From a checkpoint of a small CTC audio transcriber.
Training: soap at rate 0.0028, 3300 steps.
Data: trained on short read English sentences (LibriTTS-R), 16.2 epochs.
Rows from block 2 of a small CTC audio transcriber, named by matrix and row number. Rows with one number belong to one neuron. Each number is 128 + 32 x the weight over its row's rms, rounded and kept within 0 to 255. All counts start at 0. Numbers have three digits each. After the name is the row's rms in percent of the matrix's.
Before each neuron's rows are labels from the 100 clips, of 14976, where the neuron reaches its highest value: "loudest band" is the band of the loudest frequency at the time of the peak. Only what is clearly more common there than usual is listed. The data: short read English sentences (LibriTTS-R).
# fc1: second MLP up (model.blocks.2.mlp.fc1.weight, 768x192), inputs 96-191
# fc2: second MLP down (model.blocks.2.mlp.fc2.weight, 192x768, transposed), outputs 96-191

loudest band: 1000 to 2000 Hz
fc1.409 108:165152126135101066103103107109131078170128124108091094127137202088189108169171122150183065098116098124156166137118089137125125099096131147089140120170132169179186134169164140125158111116139117078102091120153158110197140132119082110125097078101152124171190173057118128131142124075177097106
fc2.409 110:137135086146097104111152155129162184152110096135101103151164159194122171155117184081169111157156122108159089104122117121143168086084197140110181157113136086119113150147151070083130120161131071144124098175107111081111168142072053199084111195092113121095135123172113181128087162189154149146

loudest band: 250 to 500 Hz
fc1.576 080:143141077158107149112130138165120073143144179167133113139106164125093137187117089039108098101122145110143118148138135135174097140118197118112140169079098137112155150167150143168150132165090068103116172162169192116057108111113117133033135080144120114129099184134105141181104148108138142116
fc2.576 081:128155155148150114134103073101136102141112181149096137144115066108150119091195130166191097124136181149124188074166146055085195093118137151119168102191139160146095154102141163080112149153177181119125104125131131147172169120127097051133105144092150107135120179132137123096077143210094144136

loudest band: 250 to 500 Hz
fc1.45 096:099066170101053165120124093162199115131083085159117120112079106102143149148169123108163169110149097088117178115083125124126128127159184114067064129110132101129113052117137106084115111184132136162141101124107102181150202103101145075158134166113134085128147163111103120063153168184190143174
fc2.45 099:131140156189112130123145127134166154114120106140094158105117132075094102155116052132140091130163175151082128114126134154162121127166127151144105114159146137107166083159161126097143085132157162157143118103088037073166093102100090152095160116137164128120132125128133122114083115100120135081

loudest band: 2000 to 4000 Hz
fc1.586 098:156097086121129165118098116158185095080165145139158105122102143168051159165128072174126176121126157170153098133124149181116133139107116148123155116126118094132173097133108090147140072166078139119110113099143108091142162133137183173139133160112089141108209142117079133106191157131179129146
fc2.586 102:178164090105087091134116123095086093110112112086080179104120173144139108112165128135137170184057186109172120187093094114100103130167110139131190127149083190105151205150151165129079135097183099144093124058127147141125134159126191162092148081154133146124095110098159089096144129124102119114

loudest band: 500 to 1000 Hz
fc1.438 086:107156082144074125060148150107142136158087106104087116049144131103108130131140168158083108131135167172149191137148155110141105146071167080073072207130176153133140166155111171128213080153119138142115129125159122131174169116141162146123122129112058071137142099115142099116137147115146177155
fc2.438 089:150130159151159152106096110103161150116176091131123133108178104171184149153130141170118162108133056097162129079131127137157167149131135083115166160137149071117160147122163147091156178128128101185104137098068112131112167135081157150080092149142173163141112154146128143117144103171144148147

loudest band: 4000 to 8000 Hz
fc1.746 083:160089118129142081034147126228137109113091123174121135152136139135150090137127192126145124130138120149140112147176174121135122143129147165133116175113131106163218147166125065124164106100139141146212167099132149105140109135114112108065128090122079095188126101151136118163079162147121108131
fc2.746 085:092171132131128122125124135132148117100162110124129161130143120061152120121124174132153115132090146149123087152130126115080084078158118097141163128225106108148094114138131160137027124128110103123126079163124128102159158157166119165143130126125089149116163129139126116169156032186141119146

loudest band: 4000 to 8000 Hz
fc1.53 103:116135101109110100116161181102171097126155174117157112121138176107107136132128163110081081148127102122162109152133112142222122125155101129134176149181087205174045152130124147115063154116094101127104161147202178122117152140135131096148166118154159110130174109133105119172110089101079150170
fc2.53 103:105123136094156164119162161131100155143167130087115092216168120122110153169116124181150136128152131119114077088082093126113093126133142173163095101117142107114133119099161131144103155110123133126140188154066148096120098122152168134157148146139162190121153083152135100000125171131152070108

loudest band: 2000 to 4000 Hz
fc1.655 098:107157126143096025099070122172090149105092125164123121170096131116145136118132114126146155170170140159097092144159112154148164140168127085181099171136094172161122091098115111126114186142112186158086111156206068200151157141108141042116098127147143145175107115162150156137103121161177139126
fc2.655 093:164113194147102179128142155134124144111119106171115166090104132074126085142142116129133154068127135118120145115094130138120144132149124116104208077149108132127026116095141122073090103126087114126160118095078156093155112133183120119106068145159110133145159142127073112112196147108098140094

loudest band: 500 to 1000 Hz
fc1.614 099:153161120135107154136132071163147136103111148127159092073099156170069115111143118111115108188179137131129093117115105170084163166065148109176133144140107128180153156179145186144138035135150158128117123071137146070113108102116106077105147134155148114132135094108193152085144037105096134152
fc2.614 105:099116140163129073154089134174120152139153170160146160141149101112163104141119103121108127102130133062111117125113089103133149137126097033160112200070152162125116157118172166098126129098146067171081109169116116169169177116118134163189093136177129132116104126109097098150155177167132103056

loudest band: 4000 to 8000 Hz
fc1.101 088:107148163105099069171094076106133159073132199143105134094134079094140119144150154168078157070122100106127128076073135121154118123106137139187154102134150164121136113166047151177133130155130092065178150097146182124164145064147116135185124068125121116174117120060092088126135133113132191107
fc2.101 088:162154106117097156093127148123132133156151099094118186142070133080105164167141128123157108110094110139088126139144078165124138165096137123142140103154168112133189110106126112085196102111159134148175133101119114095124133128126164177136108171110111073090158118180068116148152137160156077200

loudest band: 250 to 500 Hz
fc1.383 083:090129115212151184106164120176113035147181077141138089074175116122168127066104162148186118131138184094100143168183075093138136098170149118086133147107157115095141129135100152148122075140086070170154129132099125139187116021101109102115104135138140150108090140111137160171141116106096139133
fc2.383 080:100124117124166127179121148089103127133099119141112105134091078136105111125128114140112160099106200124150139190124170095203141104122136147185163135113217180152133126120109072125124182090120144079132093101118150107100127131123160143131075094163170130066156187102079077178128195084128109107

loudest band: 2000 to 4000 Hz; 4000 to 8000 Hz
fc1.121 107:129097093156124141121122144130121164087147145118129176157124070143087133093102125139169134189149156202196170151129104162109122117127123123167163122141143080162162057115074078144137135185114093147118159183093126137137144095123130119119090151143094142146221149149087159178169179097135165128
fc2.121 111:080109109141107126114108077106101153115078152201121162119118098098160175107046141155132160129145047110169138178141112105147114152152138094112154132170127151121106163187136203115107135131134111102159062142167161129159152113114140167125128117141159152123061183109117167171159149151174139063

loudest band: 2000 to 4000 Hz
fc1.305 105:117095100094116140131144148163157098150131131130094163127113114103098157125114072092174108118043192119191145114163163087101126055139084135119141125156134178142144098084137068139111170089131129130135127123055103111108169193187137152113157176102064101166116114115086146146046187094139099159
fc2.305 103:161149111154099055162100165152187103160109124160134152129062121150127131158106094160129098089202126159083092169106101095135148098141161113196153104096133102156203110076101147112123111114140102140063112151144156098129178082156121105182057173148172116179098197139084132164151101066159155083

loudest band: 1000 to 2000 Hz
fc1.15 111:155130068111153167132129143150124145135073155079205099106152083156100108101115108080153150129118175155138125128198096080137084170158208130095141087150124185121105130183151146130090126161158113158125149163191165100103141169099105123107104104148118154127081168144121114085164112137117096101
fc2.15 116:201102151186135144172107118154129133151134134166127139163130142127113175188088160093146127080145160113111147130105193124123075139162094104133126128157190152141119127150151104057094105199093121118050067091201120140103108151046169064163120108153080127103125138187181097103149069128119151120

loudest band: 4000 to 8000 Hz
fc1.6 101:119140169150050122209087169111111177141108104182171142151115188102107128142092111124139155076158082123155071107100137112089139086119119100140123145089122153118132136089186174186163112161100113118102140092067116138134117107154124114147160197168132118124159137148119117127180129126086127085
fc2.6 110:157091134101132128124125111146162134123107113140099158115180160157144123111124152114115118146146127251143165134067138086164105119157129080138188130169102120111155115071074154168124133133132115151055118160084160107141072071119106171108125104114064121151134099123201158151163087130108157141

loudest band: 4000 to 8000 Hz
fc1.254 104:117146131061131152153094162121125109131118137083131114164140137176125129128073089172147144140140168097193165116126134140092074151127107145118070119099140045135081123089093143162206181090114123140169167083080140149191203124088172172185122132114171081138175127120112124060118145147184143120
fc2.254 107:157182194174098128181172194099113094142153154121160109121089075136112175167129123115119126162114173100124134117161154128115127123132069173133095061109141170117133129170148089114191164175120179123097180149165148138093111119180141157097116123112141157181135116120199111092087129133109158139

loudest band: 250 to 500 Hz
fc1.459 094:133133106105155101169141195129131072125124105179091121074161157168126126149063119105159166125152076114142144167103095144121106082129128165153074126123081168127099186161102108146149133114105146126157189172080129123103120131058122136100149080076088130165160196138146149153111128149110149044
fc2.459 092:140101140152156172131112090198132111147166165158128209154132110115089168117149126150090147202129195122103117138130153101238114181140097150155156133149164108118108149047148097105174110152113114098134124125059154138154131168215127075209142132141080156099120113081065137161121133141167101162

loudest band: 250 to 500 Hz
fc1.682 112:113172141133154110075125139067105131087113085101108153120121131092097119143145120102133151158131106077166180130111051117141121194171146121141108100131160134124123105122118084180170119098146184062078153106090151090143139055120129115176105139154151150126105096128125168179072089121107131111
fc2.682 121:088127187132090110130132113134129061094122144167153131226164152108134184108146176181164088187138090124099103171125145148120148137112063148086160094117151114122166092089082139093142123155138135150091069154111131086116069158111120145158151105098115105121081060131151146119128164162080189108

loudest band: 4000 to 8000 Hz
fc1.635 103:141149159134116143093061166086169165135120131113158105088135126089147113153075107120131165088112134085115096085139111133107075146123167172122122108149148127151135113183144126123090161090168138087077122135158203238130136100126146082157126144171109135066054104164067097120175128127106103138
fc2.635 102:150165148116124142132104143168107139084158102186106132177138126083065165126147147141145104086113088098135113131082129127132127126128091114115149104137169160064116156120123131161136153147166137111185137109091141092126116127097195139153084133089111097164139165136122145122072122155072080092

loudest band: 500 to 1000 Hz
fc1.376 093:112191089132141148131068149116099136101101129131152070110127093129102154110154093141077166118173059178077140128176119046143138104124103142133148115151100133136116120140177134125116173154130131137084131174078141120078167189139172149150138211056130059164095099098166174145140069107183121123
fc2.376 094:144109148064101188185137149059114125072167154073114135119132098137100048104078135098163071117208081073050132146067119073117110144142135114124108155163135119111122074129111109165088132117103108146228039120123136110149157148138091150174107150150154154152070131137063082133193148081101103140

loudest band: 2000 to 4000 Hz
fc1.679 093:129143141121127146079068175092096104167142136115170154081094114160172172111106114158163171111160074171112143114187141171043175186155109146086150077125150102144148134057094121182104125120154150143115077119136149122123135125147108109129157156151149121145125109166128140140103120110134104048
fc2.679 092:113104157096122101104114093200097139098145155158198091151168199098138121060109114103076094121147118194153129114162159120135163094078145133111137162044112108119155105113156151113030190054118099129084131125178136109183147088082095102208090168169123119118104126185125141157150190148163146166

loudest band: 1000 to 2000 Hz
fc1.325 101:085200076078087144134094110176116103069092186094169116126119129155161125192140151098191136121144158096099153109132092164142135172080098187141141063109109111162113123176133088143194102124115090126114090078151081123123121125133084129096119117111073133148139126160146171147169143119136121115
fc2.325 096:152150155091155135102177129059169128114085175085137120155088118146141133146076149218102094185159150173130145134129163141141095131098119148130076140153110087118109097085105136113063101144128060112180104120124064111103090139092149157125103164161099120087124140155125100085113117130146152193

loudest band: 2000 to 4000 Hz
fc1.442 096:133155155099133158156159146201097168166100097152148137159118127137143084173163063091092188133155117123125123105156101119146139124063091129117074106152118118096122133156114128085164102154138132156125184084179140134180160175160169094146158095152128146139168110127188083134150143100119127087
fc2.442 099:124159109046100104126107085152127130144095118090060083093100140146115112065146090099143130140118145175096108108175128068134176182150115044127102080100190157117130107128122115142181097099143093126100154134106089126132129133134148128094106161158155117122155141157076163140143168162112158124

loudest band: 2000 to 4000 Hz
fc1.285 101:112088125132073139154107109076171141137097136083124093186160118104134124100140126108192178185145105069163149126131120183173155172102066161101148079100132099161154101113171118122114126118155141118158175151090154154067204049183171119183124085152111130200135134117063117094123091145193152092
fc2.285 099:103145144161160130091126156144154159101125110128089161131158168159100166092113104148132101112170111155087153140106119104099138144146173138071143131120137125134127074109168193157116099152112159139108183145079139079139101114125153142125138180166175124084179108162112177097135053130075122087